config.yaml
init: "xavier_uniform"
orthogonalizer: "newton_schulz_5"
adamw_weight_decay_other_params: 0
Rows from block 5, named by matrix and row number. Rows with one number belong to one attention dimension. Each number is 128 + 32 x the weight over its row's rms, rounded and kept within 0 to 255. All counts start at 0. Numbers have three digits each. After the name is the row's rms in percent of the matrix's.
# q: attention query, key and value (stacked) (model.blocks.5.attn.qkv.weight, 384x160, the q third), inputs 0-159
# k: attention query, key and value (stacked) (model.blocks.5.attn.qkv.weight, 384x160, the k third), inputs 0-159
q.99 114:046091112150153128168207149103087105140123158157086123101124104104109201146129042103156128122115154108170165104120106101136098077176172121132089112175132173144214114134101149203100136110055125159121133164136093106156130192110188108055119145145104122143165111138064106125130150164100175134072151131156111135070095123096182132134129127135094163104141144151110122127156133106126107116144095087175136190087140188152137113080161133109115082102132134126159104091107147185116146137104112
q.100 108:116170162134114166127103166115165090112065037197137149156065122130180183154176131060139091166149171148111163143162136075092166128122123116084164086101146141173071074095115193100089137175090131142155107128158089134170120120125161059080134158107129144152120135065106145118149104140145145112100090086143122055169119114139162187155159127117050146177128126171131097139170120148111129143106103149119118090148144111085100159135132146124138142094109084144104141118161174180104168152117102
q.101 100:158142148122122104136132043132130165136085093141074134130162191104157154115100138087129166093155158119162133087141141176172113141121163109211128135133134145114036133121180142104183080147127132151135132120093108055190117137138131167148169151127122157123068152063138081124110131087137161106137140116176152114127175104150158073078075134122135167084104113106107122123143146135162132156114139113071101167186192187111056122155117182113116152132145163132083116084077103105095163078144097
q.102 129:176068188086133150044133130097110190111073134136116123179125122160139123145058152124101088117093082118186159097121141137093151066131125051139116119060182169131109172109066097191125140153095184103128100127115162060170121104121119069105163124123145167134099114138082136148124108182170095109186104148145131103154127121128188080106133143131105063116090111095156160132149134141125147131134088152131111132166178173177140119147117145147168128164098090170115115084129124170162167164132144
q.103 105:133176114027169116094158122139166102158155115103148120140114149166108142189110143143177138155175081100133128140201133162127081144087102115107140071105115106068157143200119145126152085103118181087176143184082166143175123185155157203106161087078137121169099131137103139107075168100127093126115143126155085127132112134122080085107137147157145124112137115181134147120175115128063091102147131095135159131129094151117133168046120154097134140108171055089101165148124101116139116069151136
q.104 112:180154091134090078118073109186161156122138108075152065173097105113179139142166146122115127118114139139162119099164120129170164091139105176123089116093159141145185157157055125135133188114080136152080087124132170133113108130161086097141111079153243123059101137139122158169104086131135093133189141132159127139159155091153118110135097070177111141086136081071124096082135112090136103176094145145158169133155100139125196128139112090167151172091133099154150103103101163114159081132115124
q.105 104:174119130098128102155090138129077153152182086124114134079103176186142201133113131125135050055136145139140094124094117127122063082134094128075149169148145103149171171192115164123172156142106102120139081129121116136155156130115128147124156112117123182137123185075155069138145136176153180089118098151137122117178081098121170076109141072119182076150147117081142152160097155123117129115162091126092107139129202097135124109114210096097106115111195157100151100109135091116096124151141198
q.106 104:126151116135112082176190143112132118124070113107163117132110072178167135131161122152136127117105120175083144141137053100081172132137155052158039094084058085101078091205106176166122057139110125156066137112122072157093097139144130136119151149128138136163121100132116193149160170171133130156122113123094139092160131090187120109140189091117159167129142136124144108109123132115132198141163155127147096136164128108078166160122086103160168190143130094137099139139098095125121161123108189
q.107 108:105116109162114142142117117181085068090106109129128081139122123115121120155054156174114080108052046141152101095112123205106101113127125179135127098109158145109126221110083127138177112106134079143082098166165084128135182065149136082135125104122177108176120143176108185153133136082142146142116107140121133086121156162121114118113132106146168145123185204165131169133147188157086074100098110170146125109128082132196089096086134125142138144133097154125141090155153141068175161131139145
q.108 104:137100193130133131141133101054144125103122082179131101135130187120092153155142102110096089154107117141100163114131112111174148081160145092145085149128093179155132139119171067121205107143117154082131120125154075114125112135126078070153117091101133147167108087161185104085142129104115079176087085140100138157083081156116024145143125154113163090079122147184095112172122125144218109096113130137135119109133131142160123106099154134144184185169162123146105125171174172168074118175132165
q.109 102:154124142102150086118075164134166112124169139118141107084141157127083095115174137138100201138120139130066174115176149135110152086103162094092128153126183118149072159068082116085138163148151105088133072115175105112072120134146154124095094167115125079146141108119187139126193126156097125107093201140162140140122190174128149131137173100139153219117161166136135068128098144145163111121105169121126117137119083139185130182112043096092086115115103112170071112117185124147083146105098128
q.110 101:131157127116122085135142142084088156105125077076091185156122159093113098143108200206127190191087189137135152077192109147096177106082091144038102115122179187133141109168211149130083144133129144133098125135133136162104134126126108163081047119137127133146140132113104160131116054119159131156134122153136102085101120114115064155140096173104124118105123125109156112145100126125127120107137153091118185155165129113156088101120122155158148078076184112154135180193157076123092128121124129
q.111 102:145082058135084108142111106130152129146103102110127068140124094201136197200181126146079162162141117136143212109079196124137106154101083106098167142084066097139160120115148105086123107150096099179153092086141128107098118144122121124168152158149152144072133136138135133132107158143141145113090137119140112120061169189189131081109156167112095113159098139106135114112128108201080151156108042145120117151145162131155171126123074091131125128103152194154120084123108158119112115210121121
q.112 093:134100100104144168150153129145128143079077119172161101175172138091185141113097111168102133181141128116094126131101093110135081166112109147157130202143166160122130070130177173078128121147122187127100151118107114123100115142147106131141133149118098140191139137051055136141111216146134102085087120125115158138142134146166191103079179106138149178109161095112157102147134151113076153088172057130095122126084084127060109122132099157128107150179124126071135208131164063111132122074155128
q.113 108:142126158111073211173141131121107169112135124105141147124122040121168083137087100173088159113125101105090128099098139097126143101106147150107107190177085174153186092104163134132154131105176170075097113142136131138193141150120141118145172150056095141121117171147135110156164122075113078166175144143111106078161133154095071101085170100134160166150068116165108126116123127141122113126142137111135166145131110112104116043081063142155193151160109048159140143130182157135140090164138093
q.114 099:154175130171193064118187127114087088163160155136118115125132130132189126142153100126064131157129107128146091170145134157106141131098098113154176128093108101174161089126091043181096118093123142112169120157085176135100081124143165161157043100130142084169081127064159175112167120115094129181135122129142139138109178136110141123133083149128061144153123114077142157136090155143144085136129100174078141105084159182183149059067118122160131121054117125113157165134148110079127139148148136
q.115 077:167071196130164113100128125108206145078183132097197129133122119185135126163163163165109131114110126144159098105091120160108110103111125121075108168113144083085120110089137186119132133125150084148198104165144096149143182114143086161103140092108139066136146108089128097083093108163078220142113130097198126184106125121152136129108134129128144097113129082111112169122167108118127145131120163135140169113104105152095107205163128116109159150051158133144117153154068085144086070121197098
q.116 085:145115132060166156151115115130165172093114174112164102136154106074141127120142125133136136132122167166073096177145062106105125165107107089148126108122161120162167189126125133152147138186105152122121139086086183059136165156169086154151061125108067109102167120089127138125128143090101105112156106111073112111097082111046155149062102132082156090118116150107138119154110137143111158133169168107121155120146109143204126136114153096217099110190152093165097128120199098138123149075198152
q.117 084:076173201124103152097123150060116134143140126096153119124152136089143055152136070114108141078050096170102133169147119172108163147150125180080169087081168142115109115139107156098164159104170109156103128068133120130074123133116146113129098164125105201178123176164131171127149062180119153134104136084145101159138062126141158106161110127162037099168093104079120091087117119163145148151160110103157151162141093137161112136126159078150124057152100137121142167112108153180128116164119160
q.118 081:073136112179096129156174169160134089136119105119061174149169127109110082137118097099122123130189100130114135116146162127052111143166169101109194158111165097118197131153144104068129084109121124177122088149126161130092076135108154090117174144103158085133129114084126096114154146099157143116094126150063101112103096129116115210141107128126120143187157087115120070168178101129160168100176111204133092093112172084125100149143154136123122115181106158111182100091130182133165101160157052
k.99 095:130100091064140062139121057086174119121160155127147150128151105108118167073159109147140127141140147138125147099131118107148131091183099070120126136163086105167089110167139138154152138094146160171152119095125106201093142098060106155141099137150148121169166114127165150060099147113160115153175202124133203170141148079074153137096159194079170161150129106054150076151153128109123157127154168081136121134119164163134154144102117111115091124144070138117061098163098148106044142122156113
k.100 101:135125128044173122128176172131104130123115165130175169079161172116076140116078156170175109111180163128083111136126072102130081097161136132099111116156117130112177105174128102140105108113148185074121119120117132173116154139107048180150126170112088080167097092131159095121088122033109111147109168112127178147138127116106109130162057129152091103144123120126187164072153158166132183170133180083073182129072118067103123154161141119141133100128160141143118133126116176174106128126170139
k.101 107:141092103174181136186141099077107205117096126118090095170102184070119121056169099132128119069147141102115165114154101194173070160168132070129134122095156100162074117140118080085189142154092121158137151062093147124138180115038172105117141110180144105140123201128109090143132115141132132143144104118086117131170087122152103078161143146120101146189120136134103135156111144132189110138131185165118149156105125127160151124110141154089054101102108123111128118137162115194148116116159117
k.102 109:142120164171052107133096155165161127137095136056139163141163166120130150106149105185184180139091122169133122141066173164132109135177127129171173126156118051146114123133163114136140088149086168071115147106154131151092132175197197094127178098133161083133083102138124135097110117073158099149157103128172129173182151135132121153099125107076129060073089121149113119158154138119174161115089129105104151138116158113188165145138105076142098075072104090108099120096146081092135109133073148
k.103 112:136111165077156143133046113119139180108075150149132128082153080138172118123100159120120154153118099163099104127146069121147171129088134151166147170109128152149172157173050156152139179145120152108070144104209104188118141078099090176137171145134178133091149118095138102167122100152111140158055116122107135110093136131123127064118176122157127119080149105095114138092103151121174167059150171110121144121105230112140136127148119112160217125141130106115087129164138115114064125125083098
k.104 107:107107150169115100149146138108111134192079109130154125129146100151089127135141127132105088137113174098104107153113191146170081123171128143123106118146121169110144100108129121098133081129137148103105141115128167118162132096149187145156125168138096126127117104189131048110139078165206183134140098138184059100135099109132119139164083188139113119067154067077077114168136065130196159117073108184129115078151188140096127108113178109156100116131129201178156129110094057145162084118144175
k.105 106:145109084135150167160163187127114132147105153136094201142142110133144115130161154097094145121103131101103086144101128104165123160161131117119031142139082126127090189077089127141090121130121132100160142154169135141081084157135137062146075147151148151120108110118164109100144137191104176149106102157198085176164149161154149129148153102117142093201160077115145127067175113081164109103054130134164133129106132147153106135065119122068102098158124112115136217061155147095079149164127088
k.106 103:068148184106124117121104159136113144134096144111140096069131153057116159191164108124080111158095147104138098118175146106113110115151075137099116148178180155140148128135103166107112154130118128125134122116129111143126124193126135141131105165078141134140096116128161155107098193161135100145093167099120191104091116100120110107147125175117143157120089180164140154149184124158113043089068029174091089167144136064136178075141141170162109168166130118108084050141161071170154113150153161
k.107 107:123159160122076146087122157136142070173161140146138099119083130143145108149114163086171157174115079128126132086132146165153161081166170177114145125155168147128081113122231128206153110147086123146129076123146119107164051206166130084117152173071126103143147094076161121106169140079109078159113149086129128139099165092087145109139090160119152126068124087151109089125120093094119150126173140138133149046146184084112141095134147138096166089122157178121113175107113123070153113156113136
k.108 100:132167104084090109129105129155139177202086153105161074168154063194104057158106102137156148108166187153126178114183162080122177145141087127149126112136140134181078102103156134134113091134121142143177116106099167114107075087147137099193098147161105102130144153131105162137066140108102118102119126101160152081095159114146181174146195118151095110157136144147156106096161095215144132134130112124075075131121121080122103096171145138071097109102102150130116086147129108094147197133089080
k.109 102:129065076127138093141159169116118141054103141157095154102075140078115052118097149141136052093132162102153102133111118180090093130105181107130122107200067191135122086123125126110155139150208171215100145150128105156165049087113093143089160160126097143138099145137156113131152178071149146136105150147095170130112151071105096145152162100170144131185063152151140134140129146110102100116165123157123195098139117168136136142124168098085100129131157160101183142113108131144123127160144103
k.110 102:132107090149151093077106041129169114123127098127101134127208127123074089112133073149041140108107105145215163143149112146125141152102176133168121131132130148123152128160158074147108106123142170115086100155108109163051105081148143144128140192104141059169139061167157099105131123164158146134106111134086143132143188164082137110143180112153088147094109167099154093074196182126100142136118140102113103118161130141153048115150141150067137187129106124114090130145142147126132162137186120
k.111 102:146114163144159180169129109129145140195098148153150171120193169146123102065099128152114079175118159122141146156146141120091122123148122097066098156117151107114093139103121184106082112119140144125181158081148127105135082113083145140123155134107100117196108137127159177088165132139104109143169039122111134077148131129079093137153131116105033129174095125090169129105145128126123066142133160032136181041130053130143139132152140169196091181120097101117135154128172149144110116117134128
k.112 100:125148124144137106079165113147079153153118132050075134181105082152056174154153139093132053117196103080116111122122128144120179087117120117133015114109116138151128198140094128151162133198152181126120083179122154142178154075137107130113133088159108085128175090163161096143109128176110152120132135153157076118120145108094114179143097144158163118100151116168093156146065145157113127121147157159102163131141118138133142163136108045087115106072152104145143135150093100102170156178126121
k.113 101:072093187124095153105161128130126132148134102112167120068126098100182094079127120153112099139107117144168091055132135112170191196080089149110102161179123110113070130165119111154119106082133116132124083098110119079121062092162113096116144120134113171170089127092159127130120117163094171109124141145135126095134155112184197130142188126098156081153152138132169139116105128079065120125113158120157193191110086168112130132079096121123165201174119119100189141134204132174139178154114110
k.114 108:093121132144146122134158155155108117145121134156092068143148084090103226127139117107204116098152099069107143142119162104130125133181106126093131061178186114130089186111129157098147099128109136118064145081150133120146170053170094172109122157061102137145161149136121137126133131167137142135112118188107122140185112113098145119107127089157133174138099094120180118133165173141177130125195082124218071141128114162091065101104147157123147104137113104119130089082088181073124183108107109
k.115 076:052152132115151157173099134117144135095125150083078110120133183117130155090160164087166169119131133132105142161135154165104113144102139086112142077115107093123080152096113135158165145106103104126156118182164089080158121119094116180105109176138089104180116104097096117099204057163177208104153117147130190161140141118129079159108105091096051122098083124127110167118153209165169110080168162110081138078158140069140101157156126130102145116099145115153113119187149135134161134080155173
k.116 092:092110051113119107159178117148067184067109082157127089182124154093124172171112122203118099120127121119116098166143150152152074185098152075116136131119156155135162114088124135113152149071146158129092110214108107149137131067149114138116101106125146174171087104164149138164185096136099111105126107089182133147120044125141146171130126101189154133130103150117103137061126199187100080089103122145109129085133157109155139148109162126093095107185148076144158155139126079126134170135098146
k.117 098:093157101159187138117145068133166092137118105124138141159138161109146140145105163108157132200176093091110078096126131112081112102099085115108174076211110134141188075151165117125119136130142122151143130136125178147159143118064176128094110092160118074165138089187117111116138173122145097155143151143181067169090110082092135183061131103092151125083172141146122140168147119177093103150183134147075136116140095155135202089104129135073100089169153072112149104141087077163120144112133159
k.118 093:158171150130187171092112122083153136177072104084135089086091119142096170217156132101162106182170143144123124166122127118179185125128110142036114029140125134142130137141129152148126095165144138069147106135089104110122131098143176114123131151147126160103130124147108149142131106156116151165119150118064099172074162113148135058058127143145105166101117127096107135076111116097190169091127126080198120143099129148088110135086133143161140113073173110159158158168124156150134114067186135