python train.py --model="multi-label image tagger" --grayscale=true --crop_scale_min=0.5 --layers=8 --optimizer="muon" --muon_scale="spectral" --adamw_lr_other_params=0.00075 --max_grad_norm=0.5 --final_lr_fraction=0.1
Rows from block 5 of a small multi-label image tagger, named by matrix and row number. Rows with one number belong to one neuron. Each number is 500 + 40 x the weight over its row's rms, rounded and kept within 0 to 999. All counts start at 0. Numbers have three digits each.
After each neuron's rows are labels from the 100 images, of 14976, where the neuron reaches its highest value: "strongest on" is what is common among them. Only what is clearly more common there than usual is listed. The data: aerial photos of the United States (SatlasPretrain).
# fc1: MLP up (model.blocks.5.mlp.fc1.weight, 960x160), inputs 80-159
# fc2: MLP down (model.blocks.5.mlp.fc2.weight, 160x960, transposed), outputs 80-159

fc1.282:517437491551513557522432502510553494514509552483478465489406475516475542474479488524502498514457493439597513461518508521532559492496424411495499503466501538463513424485467474512492538478552492415486463435481533462448488539476482426510443595
fc2.282:489406525539448540467454557514545514606479477531511518470491410514457456539443517463410547440483534492525529504503528485502472533472571465467557476458518529430498523573433469506529537481506574458445528468584421486512530488433559474514526516
strongest on: river

fc1.367:477507530563506531488472496467423508511530481539436515484490517495465487490546514415497534528500444548496526515458533520478536482499537424459506521574543476534515420470555499536482493497477456442516515522447524431510551484521589551518450492
fc2.367:504470563465448442534533560530436446461460482495533542482481562516467468448523484518454475459481495494521515481533599482489459530481568429530504510516543503492472502568491510444460504527453507507426519477508451532570501465514423555467487550
strongest on: building

fc1.161:586495550542525477503492491556461520468525523475470441540531424526483466562485536508451554529566491502520505498601470431462525517547537531496542533528432462476456533555466466495518491502448478468471496581474492534478532489538395527448535495
fc2.161:475566519507557565485544459488476414511508512523484554505610455511560518441502553536528468479572527548509489562511453552460503541396528560520478497535498555486549474515468543471475480514520483444492544493524443520506541427507500506468492457
strongest on: building

fc1.18:506471491529474585538437529469555491521521507507536479494456466527495545450453502483514513515468524435572513541560499493519522485487456425462495446468470481425536507461480493526550459486561563453485449426488529504557472547461504434495432543
fc2.18:471423532534460510519474520525531526572475551507487489468482451508496488493441503471398559454422522485509580539466456505489515503475577483487496504454520420441528441547444511568523481487482578430456555432555390448496523488422557478525506477
strongest on: river

fc1.195:515422497488522565542517517462537485497485511533517388524483486511548513455494545460508494493444524461547437527541452511489511490587465457475500590419395495450485517450510533473522521490545500508476451508475473498527496550456527433518467593
fc2.195:472399591550402512516489540500579422523489522521544453518485410493462486524413514453498541475435559460503541542481492471521490532489581451467466443482511474510521464576474422500480530498477563465532530442511469512587493472492530485457453563
strongest on: river

fc1.440:408539508559504493398543493501493486427478518513548413471551448509458575545553488472446491485488488500535408525415482538443512512513541449517503543523530523515569550424385558471420486495516455482479542458582503530463543501522475495437505491
fc2.440:490421491564484521488528576474489546566503430464523566454477465474594420499502530472559537494512474485489550463572480439429554544483513473500507488484463435450495532454513465522589452518517528531577504513470515538500550472563503457502409476
strongest on: building

fc1.78:522524488474545530497453498461598438453519480496509586428504498517471478502427436449536509514552519505529454464529488501473561495547436493469515491544539413456506529467457442491520506497487578502496504432470526532525472577452520536471424502
fc2.78:493473536506511476449504487451524427559511588448516455517501461554475554440430514461510545468492504506459564573469468473489477420447507525518504500480462504515442498492530475545515573536439553518448519435489467469507487528386523468455503529
strongest on: river

fc1.424:520514489482477535470427545515508453444513565464443488564538445487552460471500507602506541590519467535509479503494538507487500465534482456517481533497563420527454518430485515490493503462518449480401455489548466487544642522522442536544462481
fc2.424:456571521543445551404401599524513440578442408558519470513438506475412493458497539518535529489531456453540479400558549499417498459486517518475507521462474529454545540447508459561504506526480517554559508494535503502534534564470485464459533495
strongest on: building

fc1.357:582512473475500519523498446541568443499515506504559496425575463525475477598569529466520509427466495550516440469542480517516485531507481532515445491509484497451447529424419456410545426529511448542524445516468507512487468515556496496504450512
fc2.357:550496544490448514472521564498478488451539513478524525519524604436465512511480555531446448466486548540539503506454470523443479449509518490471527499420510536567509480482569451449490532551520532479497511500492502458547474475465429482455564479
strongest on: building

fc1.53:476514481503543424479472524510439464575478565527454560583487511449433504483500421511558482491471559518492549487463474570450448526516504456506514485460529523512551494501515437521573573501516479484583516542529366497546460482512520507488499535
fc2.53:484508546557513540538487513457428481509598436454446528476507548542518537499540556474539439494539474485504492517523443501519516523476568510460477475518456487512520492476467556529425526446566534572567502528584528499473496555469462475538432483
strongest on: building

fc1.311:413505525494512491443496499525517535535502534464426474502541531505516481507548458478446525544453481491471552475517568491486551490423538425536530497503495443583486455576421466517471498456453464574519481585475476490541601472497509457521556457
fc2.311:550563545500441440520480501509494554443405444514499557524512519462552446486537470454512479506425576498512521500519508441492523438468524423441454444533524492482501499495554568475513512555491550440526454499568516414624509471525450481453458523
strongest on: building

fc1.405:532473544520423565476481561505523437541568489491512472492434452481535476431457507536570450518504535500548488528542583482481597508550531538508516454499482509530465476494493408481551529442493528488429445510504470501528442549491430489466483534
fc2.405:523410493506531489522558515452508499573479506441522479564512473508468541486527457446430571541474468520524542512464439511495477491502487500451457543477532506466546526563480536571456548530468530447471490472517488493488504541397501499438495511
strongest on: river

fc1.676:567498523496450523481531537509583497541518459503456490469460491492553504596496521440526491491513488458439444476502511524443503480506527475459468499486444515508490497508566505504516528480522436515473492422492501498552490514499555486500460538
fc2.676:475584536517456427525401468501469491520409548508561528510496496504501505482462553517565496494437533477466489530488488487531475467522529469512522515460513479450421493515489505507476518512431553488490516492517578542505474496428547507477458518
strongest on: river

fc1.219:529421481575525543444511513563517487567524522556455473467529462517497526522461497483506455518442492472529463420587468482486475450427507427516477514421508396480535528505507519550452472528543522497471504527524555514528458496517532467518441566
fc2.219:545499505587546523499502583511510482453457438558533561477483474516545461503502467444465524473462493531480500595481429449540481478454489513459508467515463506460535499474440554537544449461500525443589557464446513450521490516412504489492467518
strongest on: river

fc1.442:483466454495476572531437571450579513575489492540509524528466492505442548436424494448520475540467502512530550525526515494543562459489432451495485428457510493481471489471419478521528540510515579446522444455514470494535490577475555491465453555
fc2.442:534430491533540530457483516507502476532444602511478537520529472552530520447483525512454563444385521459456561536447443473483445487490494472443499533496479446498478461455508494572464424482483538434481545424488464462474513491459542445481533479
strongest on: river

fc1.171:464516554462526582509406487490502482526521504542464536559557631549490428489516525520452514563477453529561531514476504556482459511482547501476482460491511471556450463522521464553459475530484441479544520459496457490522491483501499485563543512
fc2.171:543489575525487486541464446468484470488518488521454493446480553501491484491513480521447454451519461522463515575534533535512462497442471468470400445500531445445562482513525432502507463500370495571575528464514553513491510463486454488489507525
strongest on: railway

fc1.606:499476531518430537529497540495546474507560500542461464465449487464536458526498520486502523516522423426587460522551463552473491488497517408493443479443431529495468496471534516500555543477505481508458462453546463468558467537489515480524473569
fc2.606:500519579535447458521459498537547488538440539518528493482497481521510576499463494466492503471429511479494502542495442449496546426541508482512501548470511509530449482503469451511477481487491509476503551469503493544468509478447532519449478574
strongest on: river

fc1.439:529548464445484550489556547452526482437493456561453505519487417493559436639458543479577470559450429548534458521470494444451512507508545480480517458488493496480469563516525560567520469570501465575491453467461610495488542389472443451469526495
fc2.439:482531485524465426473472498484493500542546440500543540494471524525541544433571572497511481495499450513532504390533492446524538478506524561469512586483545529532433526475460502477468515466541512490598483561559474510499608534567524503563480511
strongest on: building

fc1.485:544467454506437512516483471515469506509520502547537491454484505462522513500583480538522484516509474571512516463498529515462538578497475533537532378445513518554493560505486553490490460558442461588525476469426461513541520496517524565571510571
fc2.485:493506419462476433508460560468584464474445472499581465477534478475478533473484525525569541527483461555529479548516512467575477439447508450540482582476543544523441524476503476502520481501497504540511445530521396477429554447543455471530525507
strongest on: building

fc1.411:485489521495545474475460526463556450472471528419503534474521515476492511487556445472446567453442583512416504522521509523474517468495573517508484482500496532578512487584437424487460555503444462539547492504509545496564594521472478460475541465
fc2.411:576519512552509423522510456506551525477432449526498575484480491489543466541492518488567511544430480559465487506492534393432572460500525451447478492480516442502506454518478550536476483563433522513535464471567515435598432503459506503524456528
strongest on: building

fc1.654:510490513567472513538487441557492548475401586498561510525436512484456458454471526508526504515454505539506558451482508464467499498540485490491457493470466465495551531578486563490463455492541501431504427464562512459524524464536467544431530456
fc2.654:509499467443560504496471474491475465491495451467524472410514456479531509570475509439577406469525503470558545523500547471501443475549521522480456483462542438558496551455477482507574521510455499507490578469447527537476480480486542473514436558
strongest on: building

fc1.765:511503472475485497425469488473507548452479488535503424418555525518528485493512516523503543563461509586489439537512520466436484438523594478521451491490538426487428563490484518485420519552456462522491476474484507576479506461525448451540466517
fc2.765:499519457523461501520483471506494497477495465417494452499539577494471468539546455526514481498456540504499559443412428545533504473579530495446516442431463433544553407516558439482496498498470458497527532493555500462466494486562469489569614585
strongest on: building

fc1.690:471506476510491499536480474487480505441527490496455559525471569439503452455519482581539536499429470536520524476535515526457570520515466505490494471460480501483554470462510443577467508485419515445408455472462434525505435551502463540535536539
fc2.690:520460542417506519477571571444480475488506423492460513486521437483475564517523530451456552465569441492538492512498493581562497455464531449596530538442502523474535444553462485444588509489511504470577538478526493482426534508496506447494522490
strongest on: river

fc1.655:466484457459518505510483529421504549534498581549537479504498442523489514470505583395509464593461485439447510500529440544540529495502465521520479544565484573456492498551491540589488503550426480485503559527538486450531534497467541548492557515
fc2.655:554434545491519460548534496475492457532543531483548567515514500514485546471459453454421580442444455584508508500544462437456467447458542459566482384498502498501488505502449500534491448499498512538506428557550469461506501511492517538585440478
strongest on: building

fc1.758:468463472547467531515508483509545436479501437450507465465434471468476481462494480517510496515498523551575461588507464489520525474508469521436536489480519370467507544513493556482555463559455502463475493468523515493600472550537544483493459554
fc2.758:532393457480530496529499436501516507503451546480503473481524470520456541455475486469466548505439446484445521559549389509419530480451576527574478535495556488499519472540479529556478479463473515397501499462494489491517515516427486533452491523
strongest on: river

fc1.127:518507429438498481518555509520445516469487534533469510511548467548441509533555478498452558485515454482497482519491559493527495418492573462565505446470524457492532513469373477471493527489499548516476527505541483504527541520460496502453480522
fc2.127:500516519540412509471509492527567482455453493519449480522488442533491460458537492432471523454454540525512549484533461477466487515516480426504526503559529469470483554540486522504482514506528497529507495536399461493502560548480482534474476464
strongest on: building

fc1.662:553494523529454496583468530490486485493485474490500515497530540530491497538519459510598564473506552431470454499531460529536571501481540536510516543505516535464572595488507475512496425486433470490517507509483430531589462514521487517454536495
fc2.662:535441552534470571484573476456472528548503472549499446521422524401560478472529524503466495505560478545533542517484455470549503497486531427472443476500526412434486538493467553575538569480545519544405489460503544519446462493473487566511554524
strongest on: building

fc1.327:491519519501495543497519477505556522519525517458550518490463501411494546526551560519438534554477575451493462416462514520429531510478527491478492508497473490553479493477500533494494468604457517539480547478453484470533451559540461514505482488
fc2.327:488572480485553520512532559429506563418531525590521482486542492426473538466564544496488495434501449508504497470470463479598491515448470478575459468467473545489490453544490544528575481447580506504521523544533478522573483424536501538441506472
strongest on: river

fc1.268:466495543540484560586505535432575455548489526511462462481471492483489491520495467480502516501466511442593487486514529549522542483539480394517491534454430436434500453488525485503508518524491515510403422472502435478566455571494508438490464594
fc2.268:480432578587431484504415511541592506528467520500527495450475434512493515492452490490473483455448505444469501565489483493523460493521516506480487498497512488495461499558480437513488525459476527502491514415498510485526516498402565469465491582
strongest on: river

fc1.138:536454553542514531531507541436567511538531475487527458468516500537514445588526509457513496452473521506560483531516530524440470443477493498444506485472420520486514481457584484443528537492533405517502466495484470477552486511470510432483473522
fc2.138:477517578485431410522416541544461497527453530494522482454438426512487473425481527515477515520466517505499537497501491459586518475562556414536513528506566535523454493494487444481453455484502501428485564484533532501543545483516518527527399519
strongest on: river

fc1.321:512471520478536569453519560514545468471547502528517508503452516474466499516493509482435549525471539551471498496544550529481485466537495520513405536567478439538437424515472452458402482550560538511507491533477519409508482475510479488497528465
fc2.321:497576468482548481557463467450454506558489476458617477488505489499450495502506441441451437551479533514458505501544465453477499455457480522541576499502438531439501508535523500480520478541519520468559494483527584512491534539532532511586498437
strongest on: building

fc1.749:472471487484485550504487492488472539488468487484551488448597540502474497495438537514527521582501422451532487478521550492485434491526546477519502522516501610502485470460559462488492506517471483516524460485560529467480557534454549506474485501
fc2.749:467509592453469566514491437384533500538530515506560529529403516453521516513568471519517512518559474518510557483509498363582486457412521499468497516478524486505456586500499464444508442546535451520519485506511506426484508453468505554457523554
strongest on: building

fc1.54:506466535529470516572424553485580462540524506503507483532456469534502498556502488433484517503478447510616534449543549537490531475471455455475466480483455518534485475491502458522477633511468549478493453427562506477615513535541488479528472492
fc2.54:510464547521494562468447518574519464515531506523504468487508441519497504498515464470499529481453472456457520547475499492520492468521521476464488547474505530479517417486424414445490487522493517451501567466523438543488481515426511484473470554
strongest on: river

fc1.713:568490461494470524450513499437538549463485521478519526468482459513483509446525497527507543541478488554449472501543463436485538512542468456454552529470445505555474489453482550573538499550483621474561540517458454521505531477511554493415495508
fc2.713:458499554635499489532442510449461546534494458546553522548566550492511546476565477517466370419524512510544475434531556519495456545520465509474504484479518514439430518602466510515548506477479508548492432465464471530487515543501542461516579520
strongest on: building

fc1.484:466509484477497548506545460544533478487473469528520498518550484538460539490488501524500469564478500474503411458446423515508578503516463536568539480476506516518574391465474482529448473419545572502495504507557450460477560493542482524439431478
fc2.484:487521588496568482476476507429513499544495417472476500491520485467475552535513431570585506441457417483496508511466488535425498454484488555499518545486521535553515459535535535445542471534513588447439480468485495494469542580521461508490476517
strongest on: building

fc1.119:521490455518511467490450484501550428520483565530543510496508521458444565514504536530544500430559512468529396505453448473445426537515473501531497530516476495518505562505377448418487474548470506543523505531501472485516443529548521459480451514
fc2.119:466463515549460517518578521496451498538471527463477569475534540463468484583576485442402479490476552488446540485536553565410540539497463486483481461480515516499476497544511479525546511478520533425483551420533516475550519483488493521505528494
strongest on: building

fc1.58:523473528518493560506518488476521447532475533482515428475423569461512467516463462398489518496523509551493420532497524538453464522549486426497482547520479519500479464484472509525561532457531523432480461441514489480530482470443527505491413536
fc2.58:508505572580358466490445505517550458456512523508480439448503446520474516476464560474548475510447518394499519571534498492499493447477540453503484477490453451512438498534456467526544526487460529521479549484506541550530479519481533512495518571
strongest on: river

fc1.763:517518461526519526472509500574468499431525500493501462490530475505529448430502415528554485552459538459433431536507555521523497521519519535507494467572530543475535524527431448568476555576541513526497484473563445481520538496449552471460516501
fc2.763:540536499566478449539447537513425447533548478482483475509454473536514427426478528468523508427489469474498580471489514536472445507530444560506485510523442476491486518442575516485489448492524502533484523495448563544516527489535553538540489477
strongest on: building

fc1.38:443436490512544540502443533478532471549515474488529407592476509441508520486471532498450497497482493478566483516508443529480563472568538510507495561521466524467474464516514482476514508507450548557465436439527470531554560611459492503548557516
fc2.38:517482532528482464452553538528541491495464482572493501487554419507487444472536516461451522426504462437567532530524477442537444566512512529485522485555532478514524416536448532503487552507494481485498543491464455514569460402482579508469455524
strongest on: river

fc1.697:538470537471476489446505469594544410511503482449547479481508518490468450502497511505455488448508497482539502501459515485521470530502477493508547473495541471535511512525487492493549478499556494439531539435603476451457483594548534478510490458
fc2.697:538569464501437444473499567419447483543446476533465442401430459485476502503501455546497477506456525523523478433531452553480488526529505510517395456522538571503557528455517508515517520491455476491468541561460449506511546466450496566555495550
strongest on: crop field

fc1.87:460528511504476406523537519550531563521475518457533491393471545545540531512451434491469487439546509445533480430475505528504537465391495473516485586479521494522463505555493427434422481544434511550488505530502494491519459473510569504526499586
fc2.87:503481497476534473531508485518505515520561449623435469477454451501535559489584444449535528595558457524514480574523524453497459515531536466484527522478452543467507521530509521443522498547538514430517439515506485521491465566501502459502491461
strongest on: crop field

fc1.733:452497488563526528518465571431594465502475464495482488450505454515472487485494462464436512472413478516528481440583509535539502491555483462505477476461433458474512542472501512564495487521503528470452438461538501487534512585520490451548461540
fc2.733:521424605551463510498468513513571443506526473507488459539505445477473513531545472482482526466488541470531489553471473545509459519467541529505420561495512461499505491548423465534437519458437564511496539473500508512518434505509567468445496503
strongest on: river

fc1.156:524537493540516511493485477472517446517520488467601475477539468493527470499508469520493495500415401519479474459477509497545532469547474454541503504498507473518490534556422510509503574458546517575415490430478469517569528502439490520491549583
fc2.156:489493509388507494440447543485495491524513419480501503528573443511482495551466589517546516451518537522498441499549501478533439499521480542532524427451491524513454578488498497526513437481499515521537578523503509486508422506505529447513484469
strongest on: building